config.yaml
conditioning: "none"
activation: "relu"
init: "torch_default"
beta2: 0.999
Rows from block 7, named by matrix and row number. Rows with one number belong to one attention dimension. Each number is 200 + 40 x the weight over its row's rms, rounded and kept within 0 to 999. All counts start at 0. After the name is the row's rms in percent of the matrix's.
# v: attention query, key and value (stacked) (model.blocks.7.attn.qkv.weight, 864x320, the v third), inputs 0-79
# proj: attention output (model.blocks.7.attn.proj.weight, 320x288, transposed), outputs 0-79
v.192,116,201,196,183,166,160,95,126,196,203,228,200,273,223,205,196,196,205,199,160,192,194,162,224,177,178,133,149,143,172,220,227,285,218,207,209,150,275,184,125,196,147,185,133,263,207,220,192,213,224,218,142,271,189,215,246,186,204,209,185,229,120,171,226,224,219,244,149,241,160,294,174,181,259,169,236,200,188,229,215,172
proj.192,121,197,172,208,218,208,269,273,170,241,154,242,164,232,232,230,251,173,224,219,189,215,184,196,212,214,231,215,206,217,191,147,171,206,177,230,286,193,248,193,210,283,191,269,148,196,151,201,157,156,110,221,150,129,187,151,181,225,193,135,227,270,187,193,242,211,189,208,215,231,148,198,238,167,213,153,213,177,196,211,332
v.193,078,285,210,216,156,163,161,150,186,178,232,198,132,231,208,119,182,166,187,257,209,212,103,228,180,196,192,220,114,246,254,209,171,162,156,225,244,200,155,195,199,164,253,260,199,196,168,189,115,163,278,143,250,218,178,141,244,221,166,224,125,209,275,169,167,219,200,120,235,242,91,275,206,208,267,236,171,196,245,205,161
proj.193,080,113,204,110,195,194,210,226,161,269,184,197,188,192,189,195,150,147,202,132,220,196,225,134,206,207,252,142,232,177,122,206,255,203,189,197,155,197,230,197,206,190,136,195,195,194,211,229,256,235,160,269,200,207,149,261,155,252,234,126,255,239,168,149,240,145,317,231,198,93,246,125,216,239,100,127,263,199,183,221,183
v.194,105,188,166,285,222,283,249,170,227,228,196,179,198,165,219,231,204,151,181,189,151,238,170,204,225,230,189,202,158,298,180,145,231,287,223,162,214,173,245,118,234,219,217,155,214,196,219,191,186,187,157,108,181,186,184,261,218,265,162,181,209,268,167,106,127,235,227,144,184,156,231,143,152,202,171,249,239,209,149,152,165
proj.194,121,277,228,196,225,234,107,203,205,280,168,235,260,209,213,165,240,211,243,229,225,146,162,138,196,231,197,206,196,155,143,238,143,154,173,207,284,203,211,228,201,230,211,225,136,192,193,194,204,219,252,173,243,200,201,188,206,212,257,172,256,182,243,214,229,153,305,169,225,190,227,264,260,226,238,194,178,174,251,214,256
v.195,091,177,161,167,232,263,172,248,128,214,253,209,242,209,211,217,149,230,196,116,85,154,247,189,191,226,240,261,155,172,279,213,244,191,212,177,155,206,245,188,222,178,215,133,209,199,219,206,237,238,275,277,127,203,159,219,176,192,277,178,234,224,229,144,210,159,221,223,146,182,284,203,245,195,196,183,216,171,224,236,247
proj.195,107,183,198,252,188,160,216,175,242,146,150,195,180,217,201,224,251,190,171,191,212,177,236,258,204,160,192,155,193,247,249,157,187,234,206,241,261,227,161,189,158,246,191,239,143,162,203,215,178,102,166,130,223,197,217,130,196,207,175,233,230,158,188,235,210,272,140,193,270,219,166,245,200,229,274,253,166,207,187,234,223
v.196,108,142,121,220,248,234,208,245,119,217,223,223,202,129,172,251,150,203,210,201,190,162,211,225,250,278,283,244,204,129,181,203,187,194,258,188,188,144,204,138,242,220,146,279,142,221,227,144,252,197,203,191,183,178,260,219,226,226,221,186,242,189,192,150,198,210,195,174,207,166,269,164,153,199,196,252,264,259,153,168,202
proj.196,112,227,243,208,159,173,185,147,295,192,209,126,231,241,272,177,299,225,209,229,239,216,128,179,238,143,123,248,190,244,208,204,216,136,145,209,277,301,205,189,211,136,241,153,214,138,207,217,166,201,199,213,230,160,232,190,202,205,152,236,190,237,238,259,146,166,187,208,239,241,149,238,190,216,218,153,103,129,252,227,228
v.197,095,283,228,210,207,194,254,151,173,231,206,153,255,224,162,130,216,135,258,187,123,201,135,160,134,127,119,233,173,284,185,250,198,219,145,168,213,110,250,143,237,175,191,172,151,224,166,224,157,172,213,165,197,244,189,199,129,208,228,198,114,244,279,181,179,223,233,206,183,257,162,247,251,160,162,198,209,236,182,239,222
proj.197,104,141,187,156,215,195,162,233,180,247,188,249,209,148,267,202,171,125,148,243,259,162,217,237,233,255,210,123,182,170,232,193,255,170,171,206,227,239,186,217,177,207,175,197,182,258,259,138,201,179,192,232,232,192,196,195,189,211,179,144,284,187,191,176,222,205,302,197,268,155,225,147,215,244,202,252,168,171,151,196,182
v.198,088,229,244,165,105,133,234,130,241,187,211,248,160,255,136,204,148,177,120,180,240,154,255,209,220,169,211,174,153,142,238,195,255,177,256,259,220,233,128,210,183,191,181,184,210,199,187,148,215,227,189,273,181,253,195,196,216,135,144,225,169,171,230,255,237,151,176,245,209,236,135,254,231,110,135,184,205,224,277,245,262
proj.198,088,124,219,191,250,180,213,282,148,179,226,188,167,140,209,217,202,171,191,135,208,228,155,193,221,214,237,223,204,194,194,220,225,247,182,183,189,171,276,222,170,252,214,267,242,179,200,240,214,179,191,141,192,225,183,204,156,277,253,226,229,214,216,140,126,262,90,203,155,260,212,150,207,238,220,250,229,205,109,185,131
v.199,073,217,118,217,194,189,136,206,264,194,150,131,261,175,214,212,178,238,254,166,150,233,204,244,206,219,291,138,198,132,236,151,277,193,283,111,233,233,138,135,139,164,229,186,176,211,252,196,160,144,235,139,169,256,196,177,183,149,136,227,194,169,211,228,228,242,248,167,188,156,232,174,150,270,159,236,183,259,177,189,172
proj.199,060,161,268,153,259,132,232,230,166,247,214,299,217,267,257,193,226,172,191,218,277,210,213,198,241,195,155,175,220,279,173,207,219,180,168,266,236,182,229,200,249,247,152,217,195,276,195,181,201,226,168,181,172,99,146,182,176,273,204,145,243,203,182,241,233,238,190,248,225,276,160,153,235,159,167,162,207,162,247,203,283
v.200,072,175,113,181,171,211,221,193,209,217,244,247,203,177,122,214,159,177,194,127,157,153,180,175,204,147,164,227,185,166,244,240,169,166,234,170,187,170,212,206,152,206,188,215,144,265,201,181,158,192,247,188,155,202,198,275,161,216,233,198,280,199,150,125,248,242,160,205,168,192,217,191,166,168,161,246,251,210,155,258,172
proj.200,064,151,248,243,253,192,222,217,192,116,226,163,208,194,310,129,250,258,253,284,211,232,204,211,242,212,249,167,195,199,174,254,221,268,257,176,195,175,175,169,259,197,176,190,165,163,270,285,187,226,173,197,210,165,215,267,169,224,259,193,198,191,201,228,246,173,226,263,169,145,154,236,191,155,164,140,226,273,290,192,281
v.201,138,140,187,150,199,217,189,227,172,191,259,235,114,81,187,195,167,244,207,187,186,225,230,207,218,230,181,225,208,209,183,209,253,206,206,157,151,101,204,236,214,197,239,234,226,263,222,199,200,189,183,244,146,160,131,242,186,200,207,206,208,258,190,179,198,151,191,180,161,187,207,114,184,202,198,207,196,242,164,159,226
proj.201,148,250,210,282,240,175,186,135,214,272,183,119,220,248,232,238,239,244,183,220,190,164,216,238,231,186,231,225,201,185,231,153,90,224,239,244,228,247,180,235,231,217,160,247,185,166,149,191,201,145,234,110,246,210,246,142,221,170,194,249,170,131,245,249,205,313,189,168,193,166,206,262,216,204,207,205,200,177,225,200,178
v.202,090,215,131,254,131,174,257,180,251,195,235,209,176,179,248,274,173,229,162,175,232,172,208,152,222,144,327,191,142,183,209,192,249,191,256,225,235,260,162,261,283,231,216,233,177,236,136,156,172,211,162,121,134,193,169,176,268,193,149,220,159,219,167,272,207,201,179,215,134,249,145,249,154,147,196,170,270,167,178,171,220
proj.202,085,164,224,143,272,170,170,196,162,193,174,163,167,168,196,174,144,187,244,211,151,181,140,233,253,294,212,207,235,200,142,176,163,205,215,216,153,251,256,136,154,231,199,185,234,195,273,156,264,227,195,289,195,235,248,276,165,255,179,183,223,224,237,221,165,166,226,180,230,236,196,236,186,277,205,195,149,210,202,166,159
v.203,081,192,137,263,131,256,185,226,164,192,269,237,225,173,220,227,184,228,154,189,165,204,185,208,170,220,265,213,218,160,157,184,251,207,233,175,217,196,173,174,288,242,183,247,247,178,220,254,245,210,198,129,123,128,214,227,153,225,217,173,202,154,225,228,231,221,190,220,164,157,247,170,218,158,178,221,243,186,189,146,258
proj.203,079,212,246,185,271,199,136,158,236,286,134,162,205,224,263,172,251,262,224,174,183,133,132,166,239,242,177,211,180,237,217,200,125,189,227,210,239,273,229,193,144,216,239,243,172,178,194,166,181,194,196,218,216,232,222,193,215,188,145,198,262,260,173,201,218,228,246,136,255,232,153,229,288,235,217,239,149,147,261,260,231
v.204,111,216,212,181,195,190,168,187,217,243,187,190,200,82,189,198,230,164,177,190,197,190,205,193,227,192,93,202,226,304,207,179,161,224,149,188,194,138,231,214,154,165,214,165,184,254,230,195,140,159,130,216,179,178,210,236,172,216,252,219,225,261,266,181,208,181,198,229,187,283,253,200,251,166,271,193,157,163,177,192,214
proj.204,115,195,246,251,216,255,178,171,198,163,235,228,224,225,199,174,140,255,199,265,232,198,293,210,146,207,277,178,223,126,200,217,141,226,269,187,229,169,143,239,248,194,200,171,184,242,176,240,176,217,259,190,253,225,222,121,243,89,195,193,189,108,167,148,212,216,243,248,171,94,222,219,119,219,214,199,213,233,192,220,151
v.205,078,184,198,226,178,238,182,163,192,214,215,163,214,205,233,303,196,224,228,159,115,155,244,155,225,225,273,230,243,154,241,230,220,261,270,211,183,224,109,217,167,220,161,234,205,173,229,134,266,162,233,174,177,165,240,169,247,194,197,193,243,154,108,174,202,237,93,220,260,155,282,152,181,256,121,203,246,202,161,243,181
proj.205,085,249,212,208,220,157,270,235,223,135,186,289,180,226,147,175,236,253,184,188,253,256,146,234,212,124,130,219,223,229,181,188,186,120,142,187,255,197,274,224,279,228,257,219,227,200,168,199,158,266,173,228,223,178,199,193,234,257,211,192,153,262,208,219,144,186,203,230,154,305,115,219,241,131,278,209,181,180,250,210,282
v.206,068,226,163,216,208,218,110,242,217,232,127,233,124,166,208,243,175,196,163,126,217,187,198,183,212,183,179,162,52,238,161,240,155,214,227,225,192,235,197,181,215,246,175,229,279,246,220,220,153,170,201,220,265,220,281,217,251,267,105,254,116,315,189,255,225,205,199,116,200,214,180,191,155,226,214,253,235,186,219,224,198
proj.206,063,200,263,197,243,178,227,217,140,264,246,184,270,258,222,159,267,233,213,239,226,183,229,185,160,202,185,249,309,210,171,208,241,195,186,244,221,230,240,164,174,245,201,202,128,141,267,166,159,285,175,237,188,180,189,239,224,177,224,158,300,191,165,159,215,139,199,268,210,122,192,174,236,188,185,153,164,182,196,197,188
v.207,090,149,196,240,165,162,114,221,134,195,151,151,280,185,197,259,164,204,151,153,275,131,224,253,232,254,251,245,211,139,199,227,227,181,265,230,194,292,126,161,260,170,143,181,226,167,213,225,227,219,170,203,242,214,183,181,289,187,177,164,288,238,161,208,175,253,203,200,250,105,249,190,243,183,174,241,288,213,192,170,171
proj.207,089,205,193,216,161,167,249,215,281,219,246,222,120,229,179,218,282,184,258,229,169,286,168,205,233,178,179,189,188,242,151,209,195,185,163,205,240,209,302,175,196,172,264,233,179,203,207,157,179,218,187,164,104,158,225,189,154,243,141,262,196,203,222,242,170,129,177,187,181,290,162,193,146,207,237,177,132,177,240,198,305
v.208,091,160,203,226,225,184,77,252,217,210,109,223,192,198,205,175,240,187,250,152,193,167,130,162,211,203,241,218,158,200,165,132,168,206,198,181,213,222,237,230,178,183,226,244,204,168,173,139,189,252,119,154,215,200,294,219,184,235,118,270,242,192,183,240,191,191,197,217,256,172,231,123,211,176,228,227,213,169,204,162,177
proj.208,077,270,199,171,186,275,221,170,177,162,231,173,241,203,232,191,207,243,156,208,237,245,197,206,162,239,196,230,234,206,188,236,209,206,198,188,246,168,189,164,192,207,177,164,161,162,261,234,216,194,238,228,229,308,189,210,209,138,294,152,172,214,217,164,253,110,227,175,133,99,281,195,198,215,125,188,265,203,197,194,237
v.209,076,253,228,152,268,207,175,229,210,169,184,230,203,253,180,156,176,196,260,225,180,166,140,217,217,203,248,226,101,220,162,193,208,264,137,144,184,120,227,187,206,176,210,195,206,187,259,227,180,151,233,179,208,230,214,207,206,200,181,201,250,143,224,183,207,192,225,139,223,300,217,204,238,186,218,233,222,231,117,219,210
proj.209,069,151,161,269,179,182,137,154,147,233,245,114,218,201,310,241,155,216,178,153,164,163,169,234,200,222,155,171,182,116,229,225,206,149,236,226,258,187,134,227,205,181,142,215,95,244,186,203,157,211,167,232,244,237,197,200,254,213,226,132,258,229,176,163,215,235,273,254,162,93,242,202,254,239,163,164,238,85,231,212,203
v.210,078,224,221,192,257,245,202,150,237,146,218,165,232,259,215,185,237,178,180,158,225,210,161,157,198,193,185,228,198,186,258,236,182,196,220,219,181,185,163,141,171,195,256,191,193,189,181,187,165,199,159,157,238,238,283,243,220,187,146,224,202,143,169,225,189,193,158,199,187,239,126,289,157,171,233,222,190,142,234,191,153
proj.210,081,201,186,147,167,214,192,189,163,222,199,260,178,182,161,121,177,142,221,236,216,201,170,223,228,234,190,148,238,217,112,228,283,153,181,226,163,162,225,225,239,205,178,167,204,172,247,190,267,242,225,296,210,144,159,264,155,271,267,158,197,260,189,215,202,88,298,206,254,190,252,196,175,232,151,193,264,196,223,224,203
v.211,107,163,160,189,197,247,229,238,175,193,218,246,158,221,165,206,115,235,254,212,146,238,169,202,201,227,254,196,139,174,181,179,252,187,246,151,160,65,254,182,229,230,234,220,231,207,195,213,279,239,231,308,178,194,202,242,163,237,201,147,148,228,148,212,181,160,229,170,178,205,150,168,180,213,209,167,229,255,232,196,184
proj.211,123,202,221,223,213,137,167,174,212,260,185,116,212,197,268,233,268,191,175,205,223,153,205,202,229,186,163,222,216,217,219,162,164,211,187,253,270,306,132,254,208,217,167,252,147,189,192,158,166,117,177,126,240,170,202,192,233,151,179,228,209,173,185,251,249,299,162,175,230,208,225,268,270,228,223,243,150,148,155,186,184
v.212,075,249,208,199,198,247,230,223,189,231,238,156,183,260,237,238,135,157,175,168,170,202,194,137,205,205,217,204,173,204,167,248,170,224,230,300,218,187,213,140,192,200,227,179,249,106,174,182,275,230,212,215,206,184,297,168,181,202,157,233,117,204,187,242,186,260,210,241,226,188,77,221,145,187,142,147,169,233,290,198,195
proj.212,079,173,170,155,216,187,175,184,162,205,172,269,204,189,156,201,274,209,193,158,176,156,122,223,144,234,170,234,223,194,219,193,283,128,153,160,247,272,261,218,195,204,174,228,193,225,229,120,198,194,120,211,184,172,177,307,196,209,253,193,207,267,171,185,178,175,142,186,212,291,179,158,236,207,236,208,208,198,125,190,227
v.213,078,205,185,223,228,198,211,191,219,184,211,195,231,224,236,277,242,159,171,217,252,221,174,209,256,268,211,207,263,190,147,261,230,183,254,207,185,137,167,169,163,251,108,185,223,154,237,206,232,271,176,205,321,182,300,232,191,154,209,242,244,177,237,169,229,231,231,257,158,204,170,221,174,170,196,249,192,220,169,139,222
proj.213,075,234,142,225,162,204,210,156,199,214,249,206,157,232,208,152,221,234,219,192,140,195,198,255,185,175,133,232,266,200,155,232,150,148,154,125,213,240,226,230,266,105,222,245,184,210,194,139,205,201,182,273,133,136,166,230,182,198,238,188,162,221,216,258,194,178,171,202,232,216,165,277,149,208,180,156,181,157,215,251,192
v.214,090,223,256,211,216,255,181,197,266,167,94,236,196,254,211,138,226,216,270,252,184,239,130,160,163,155,156,252,167,167,187,165,137,156,181,205,224,233,198,208,181,218,290,259,180,249,180,186,132,213,217,272,235,249,166,161,230,158,208,227,254,193,230,178,176,134,205,202,192,254,148,217,237,124,224,260,172,182,246,266,157
proj.214,089,138,164,136,152,201,162,226,143,176,236,178,294,128,195,193,171,130,149,189,235,175,275,221,165,214,235,122,194,194,225,240,261,235,164,217,183,166,188,193,197,205,144,117,174,193,277,177,237,163,245,225,218,221,156,181,187,207,280,176,180,202,210,148,248,143,202,200,218,118,231,107,170,272,146,158,234,227,113,179,196
v.215,073,210,188,130,145,180,225,241,222,181,160,177,166,200,162,170,268,215,199,210,264,189,243,187,255,156,169,215,143,194,258,209,122,172,194,178,233,179,195,181,159,156,183,235,107,198,176,215,191,229,155,264,221,176,202,156,243,185,213,228,146,239,156,225,195,237,211,178,206,303,114,206,228,171,149,134,190,168,263,223,211
proj.215,064,171,241,227,238,221,227,152,143,178,204,196,178,112,163,226,144,202,172,209,194,192,183,221,252,192,227,192,262,176,193,174,237,264,272,185,111,192,214,257,249,239,238,162,264,269,217,172,186,200,217,230,226,251,188,230,164,178,211,277,148,171,266,188,218,184,182,297,219,184,207,227,203,205,266,214,188,231,141,173,130
v.216,090,195,213,231,208,107,293,208,227,222,281,215,274,224,157,264,161,213,283,160,207,222,99,179,175,131,293,255,198,173,262,188,234,173,148,163,231,182,242,242,202,206,189,174,105,197,206,217,143,183,263,142,209,238,173,229,193,204,219,204,148,244,271,207,151,179,228,182,178,252,173,251,216,115,194,229,210,232,231,157,255
proj.216,085,157,185,165,216,224,148,180,208,166,137,234,169,166,248,135,195,186,159,226,186,180,252,260,227,269,194,185,154,201,233,202,241,197,253,192,170,262,153,151,171,185,159,187,237,210,209,165,235,222,190,233,154,167,182,243,168,189,122,177,244,249,160,230,230,222,269,218,237,192,172,178,161,265,169,257,152,169,230,159,93
v.217,077,222,177,200,219,179,89,198,206,181,218,262,104,194,253,161,222,272,213,221,129,175,201,189,197,246,207,193,170,160,225,235,236,182,132,179,267,180,260,197,187,226,124,239,246,259,180,139,198,221,285,157,246,231,121,173,215,230,187,232,197,157,211,152,207,179,139,158,226,233,271,197,241,154,232,219,178,195,227,186,198
proj.217,057,207,209,223,269,131,249,235,249,143,205,209,260,165,182,277,207,165,240,123,218,288,251,291,245,184,193,171,177,163,229,179,171,213,290,146,169,239,193,143,214,220,205,141,169,108,219,162,195,222,177,200,180,175,263,198,192,170,175,202,153,221,172,165,235,167,151,200,180,191,171,188,210,206,125,239,235,222,200,199,280
v.218,089,244,209,240,152,150,287,116,280,217,209,177,223,213,185,210,229,181,229,195,289,211,170,186,246,194,155,194,237,230,174,156,207,213,225,238,271,139,214,116,224,194,231,149,224,242,172,187,176,169,162,150,149,225,172,153,212,211,152,163,173,187,213,229,227,174,239,218,150,248,192,235,189,91,221,162,179,272,195,174,205
proj.218,100,210,217,161,217,238,107,237,134,322,226,189,190,131,212,178,139,187,208,240,158,149,193,148,203,238,244,249,202,177,141,253,176,169,199,162,187,204,192,248,218,179,151,259,199,204,211,222,197,235,261,232,237,227,227,275,167,206,222,198,204,151,193,151,222,200,259,158,206,168,208,191,237,300,167,180,225,149,180,173,135
v.219,119,171,184,133,244,171,131,146,257,189,158,142,205,156,172,158,201,196,111,247,235,197,312,211,214,216,108,158,269,213,224,207,185,261,127,205,196,290,147,212,148,205,177,186,209,157,212,199,166,116,186,187,195,204,203,229,217,191,203,246,190,186,117,197,208,234,239,184,296,156,248,202,161,292,187,197,155,124,199,250,185
proj.219,115,252,221,229,153,261,258,236,163,145,218,250,168,272,149,251,196,224,238,192,199,275,170,152,106,121,273,237,177,184,155,209,221,193,221,214,170,104,234,212,207,188,254,238,239,233,123,259,213,273,162,199,187,195,201,131,226,212,196,154,189,209,232,138,187,150,117,253,108,202,212,167,178,128,207,159,259,217,244,223,257
v.220,079,192,165,247,208,156,221,218,231,207,255,220,271,185,203,158,217,181,284,168,90,178,131,150,202,112,172,220,198,206,212,208,252,226,142,179,125,204,281,225,229,168,180,161,163,164,220,196,183,201,197,207,247,267,190,219,110,187,238,219,176,282,216,233,175,153,200,182,182,247,151,206,184,240,198,167,224,194,231,218,189
proj.220,081,169,205,209,243,234,146,243,184,198,103,204,198,195,242,129,176,159,195,219,230,239,235,296,205,244,205,114,169,192,253,190,242,213,207,155,243,266,165,126,220,249,214,210,191,231,214,205,148,181,195,227,167,129,183,245,200,161,195,135,281,175,129,150,212,194,275,197,222,166,188,196,251,153,223,231,138,216,207,184,218
v.221,072,155,191,204,238,231,124,265,172,217,174,154,214,240,187,268,187,176,131,146,193,183,184,210,221,225,299,186,297,162,198,204,222,206,204,183,225,217,143,266,184,200,159,161,158,239,234,144,221,180,243,132,213,162,229,179,230,181,171,165,242,199,247,184,225,186,207,185,176,108,332,159,195,243,180,194,266,217,138,234,154
proj.221,067,186,161,236,167,145,273,188,235,222,233,210,159,201,214,140,203,233,219,236,195,240,229,172,202,134,198,233,171,225,217,205,170,179,245,193,182,173,206,167,194,179,226,212,230,166,230,225,219,143,196,211,209,174,191,170,170,209,192,262,200,161,211,138,231,207,175,225,208,296,158,214,249,153,194,177,197,194,255,172,233
v.222,111,230,205,200,193,188,289,175,239,198,148,181,218,308,210,189,206,172,251,254,181,263,78,142,196,125,188,189,129,202,212,223,204,154,198,227,196,190,263,159,195,192,230,228,223,136,99,176,174,256,213,180,223,210,205,140,212,199,208,215,140,132,272,254,195,203,202,216,206,264,67,275,254,109,229,171,217,191,257,221,194
proj.222,120,128,198,172,166,232,140,247,145,199,214,184,234,119,220,161,146,119,159,157,203,123,267,191,198,275,200,129,238,219,169,196,259,220,177,161,221,192,184,218,160,183,139,185,148,241,285,203,226,197,193,257,186,242,190,264,153,238,223,161,260,258,116,138,263,153,253,148,259,154,271,160,248,276,179,222,218,218,110,163,144
v.223,084,189,207,236,190,177,315,151,218,224,270,114,206,191,158,207,227,202,208,149,235,185,171,213,149,150,179,230,260,165,220,203,192,226,212,204,232,146,153,245,179,256,118,156,263,225,236,203,189,180,263,219,255,210,144,161,188,213,136,132,194,206,194,133,168,242,188,174,159,144,184,272,184,205,156,223,200,136,236,210,207
proj.223,081,193,167,180,217,162,157,271,263,244,152,310,173,252,197,259,191,238,198,220,205,241,244,127,185,150,174,223,163,227,212,176,210,130,184,222,195,228,234,226,201,195,237,248,221,249,133,211,273,253,185,209,153,142,216,163,237,207,221,224,140,191,167,251,243,224,186,218,251,308,201,156,173,178,257,224,176,212,176,203,195
v.224,078,147,263,224,166,229,285,208,223,177,258,110,244,194,217,197,183,238,188,190,244,229,265,167,164,282,99,274,227,220,194,206,257,141,172,117,217,150,142,218,241,163,198,217,137,160,186,194,244,186,164,187,174,204,151,220,202,197,214,227,156,270,263,172,230,213,183,225,229,209,194,235,212,186,216,189,221,197,194,235,174
proj.224,069,207,211,148,247,168,215,154,192,196,188,323,182,199,131,181,214,222,188,169,211,203,174,156,266,167,165,148,245,236,178,249,168,199,165,230,195,150,204,114,180,194,215,252,224,246,217,238,192,256,271,194,172,180,253,258,201,229,238,209,203,232,199,186,205,289,223,187,209,190,223,239,175,222,267,266,226,178,196,186,147
v.225,077,194,241,228,149,164,264,166,292,188,266,130,182,266,233,245,170,174,154,216,237,199,204,226,171,224,147,180,215,220,234,126,150,296,208,254,203,190,193,172,257,178,206,206,192,148,167,185,127,133,158,238,136,176,165,180,301,220,251,160,252,237,232,143,181,222,190,244,182,150,218,282,210,172,182,221,259,184,163,227,173
proj.225,078,145,228,168,214,245,116,198,107,286,154,222,173,152,177,190,170,204,248,223,171,127,240,115,217,256,223,199,211,194,132,212,194,137,214,202,220,181,221,231,208,192,195,212,216,275,172,228,193,247,239,184,298,214,241,218,147,230,208,186,177,133,178,177,212,202,281,160,163,198,169,228,240,247,258,220,282,222,242,180,208
v.226,083,238,201,189,156,170,220,219,246,172,148,199,163,166,191,192,242,162,130,243,281,144,163,218,250,115,180,180,169,217,221,149,198,215,202,248,225,242,162,230,174,186,258,69,284,268,257,221,136,240,150,235,222,194,205,211,215,195,219,176,198,233,142,196,170,179,260,215,212,231,161,167,219,162,192,173,223,203,228,193,178
proj.226,084,226,228,211,243,232,199,171,217,171,228,182,258,161,226,200,162,220,215,198,207,217,201,204,170,239,298,249,211,169,194,182,207,298,159,210,126,150,216,218,139,189,228,295,197,165,146,225,214,185,240,188,181,201,189,136,248,163,213,191,214,176,291,177,207,164,187,197,136,139,246,178,185,183,253,199,206,238,173,149,234
v.227,090,192,253,151,236,225,192,180,162,218,181,192,208,131,206,219,214,225,236,195,153,217,179,218,184,233,259,240,255,189,239,204,227,159,198,181,175,214,250,339,197,167,226,293,233,218,178,186,209,229,230,252,161,154,165,171,202,195,265,226,215,196,254,219,204,145,128,237,177,217,158,173,251,206,216,215,143,134,165,202,211
proj.227,104,146,203,236,193,182,253,186,223,102,229,161,201,218,168,195,161,216,126,196,186,216,256,250,208,125,171,234,170,234,248,205,141,213,211,228,156,163,190,199,184,175,161,132,213,169,222,200,229,170,212,237,235,153,225,167,242,148,134,266,172,181,144,247,195,275,190,228,172,202,199,236,68,211,206,203,201,255,211,196,152
v.228,100,160,189,224,241,204,267,177,207,225,261,165,174,84,233,251,218,145,187,273,276,253,253,176,249,223,129,211,266,271,138,154,283,270,216,171,207,103,167,220,189,203,193,145,208,181,175,201,178,174,187,199,239,204,229,182,223,186,153,248,225,205,165,149,143,205,199,151,188,231,119,235,173,166,235,219,145,172,217,149,216
proj.228,110,247,265,207,181,258,136,131,232,221,148,186,206,291,195,181,196,296,223,218,163,181,218,179,225,131,260,223,185,141,187,211,99,155,215,204,148,187,184,237,285,170,180,257,182,236,153,210,240,202,252,214,182,207,205,207,236,156,215,200,159,154,255,231,207,180,254,209,178,162,246,208,207,180,202,179,247,195,194,190,174
v.229,086,223,121,119,219,175,185,181,154,216,206,203,206,260,211,255,134,252,147,157,170,243,201,246,231,283,148,171,164,159,173,252,185,161,222,165,158,211,156,161,180,230,184,146,225,234,150,191,214,208,256,218,280,202,232,223,151,165,193,182,176,170,170,202,198,250,204,185,163,147,209,150,198,259,178,239,220,173,224,200,176
proj.229,090,197,229,213,178,158,281,260,200,237,199,200,167,219,210,214,243,137,222,221,197,179,175,163,184,134,161,156,255,256,207,167,213,206,193,236,227,202,243,219,226,213,213,223,219,245,213,221,206,151,80,191,109,167,182,187,194,253,176,183,204,270,218,243,213,211,137,217,255,247,213,187,232,155,188,165,178,167,233,236,298
v.230,068,99,184,220,209,155,268,205,215,208,248,211,274,152,253,169,173,202,223,224,208,201,200,205,193,273,219,293,209,223,211,184,220,180,254,163,150,170,140,199,206,208,152,182,165,231,230,251,196,194,275,229,230,175,229,200,202,168,205,236,134,131,141,168,176,239,251,186,181,218,175,166,137,196,199,215,209,248,163,138,233
proj.230,069,288,211,238,224,165,124,161,216,262,168,235,146,264,196,222,245,247,188,231,147,173,250,211,249,157,172,113,160,221,131,145,179,214,141,196,199,189,277,192,266,167,163,233,242,170,148,193,209,211,179,160,154,150,146,208,227,137,208,151,157,247,203,293,174,231,175,163,258,222,192,248,240,147,230,223,198,140,254,235,164
v.231,104,149,120,227,201,178,207,204,154,206,217,117,244,215,171,229,186,177,155,259,242,178,258,219,235,230,205,257,255,162,195,174,191,192,178,214,265,279,153,208,207,156,88,191,214,153,185,183,215,193,162,172,258,156,291,193,255,162,208,187,189,128,215,175,213,227,211,188,247,166,216,177,160,188,164,221,208,163,163,154,213
proj.231,118,220,220,164,166,166,240,236,252,196,207,286,140,227,174,180,197,247,222,173,177,269,123,183,208,189,228,176,179,188,167,219,213,159,204,199,148,175,271,166,209,191,281,209,202,223,219,197,202,233,183,241,130,171,161,240,180,279,156,177,212,305,182,207,173,135,203,236,170,248,175,180,210,187,199,140,186,220,272,246,258
v.232,098,182,136,114,182,192,236,214,241,163,237,240,166,300,165,249,167,229,283,173,264,212,222,277,191,275,269,124,242,158,191,219,173,162,188,163,261,238,242,147,254,242,101,242,164,197,161,215,198,227,226,243,237,168,145,175,171,218,154,181,237,143,143,161,287,251,176,182,170,181,185,232,185,171,157,155,191,281,250,221,225
proj.232,099,198,273,195,199,156,196,210,151,238,188,157,185,170,172,240,260,188,108,188,168,215,196,92,233,173,186,235,207,245,224,223,216,240,212,238,185,213,173,215,154,174,237,209,266,186,209,182,247,167,166,156,214,245,245,251,157,250,187,228,168,267,225,226,204,231,157,194,243,268,166,167,198,244,169,245,221,180,139,189,196
v.233,088,198,166,277,170,187,256,177,192,226,144,229,222,220,198,124,179,160,223,173,157,203,172,208,168,142,206,210,99,165,143,154,159,190,222,223,199,202,320,124,252,203,243,263,172,161,211,176,191,215,154,197,169,218,170,190,199,231,99,184,116,223,199,267,212,172,228,231,205,196,139,218,173,109,204,152,205,237,275,164,212
proj.233,084,172,206,155,237,226,113,196,184,244,190,190,210,176,230,226,263,174,184,196,198,162,209,163,171,288,232,185,213,180,166,239,225,229,242,219,201,269,190,210,126,238,179,205,231,247,177,207,224,196,230,201,213,253,182,252,174,185,260,151,233,232,225,177,226,203,242,156,204,162,223,211,292,233,192,279,213,215,97,215,147
v.234,098,147,175,195,170,150,205,226,290,179,290,156,205,218,227,284,241,179,133,253,347,195,259,207,183,209,234,227,259,236,196,179,227,254,197,225,217,234,128,244,193,195,140,169,235,213,179,191,206,149,149,128,133,147,153,176,264,198,163,182,283,187,201,233,156,254,177,184,216,172,246,219,173,192,193,165,163,195,181,211,200
proj.234,108,239,198,223,197,239,199,152,198,265,203,219,155,175,132,180,129,259,254,180,108,223,180,158,229,214,235,216,190,160,144,233,165,143,241,167,179,172,247,206,193,206,207,247,221,195,160,212,242,286,231,210,201,262,209,240,150,244,164,221,116,233,213,208,186,146,199,224,171,248,158,165,166,211,197,208,238,200,237,168,182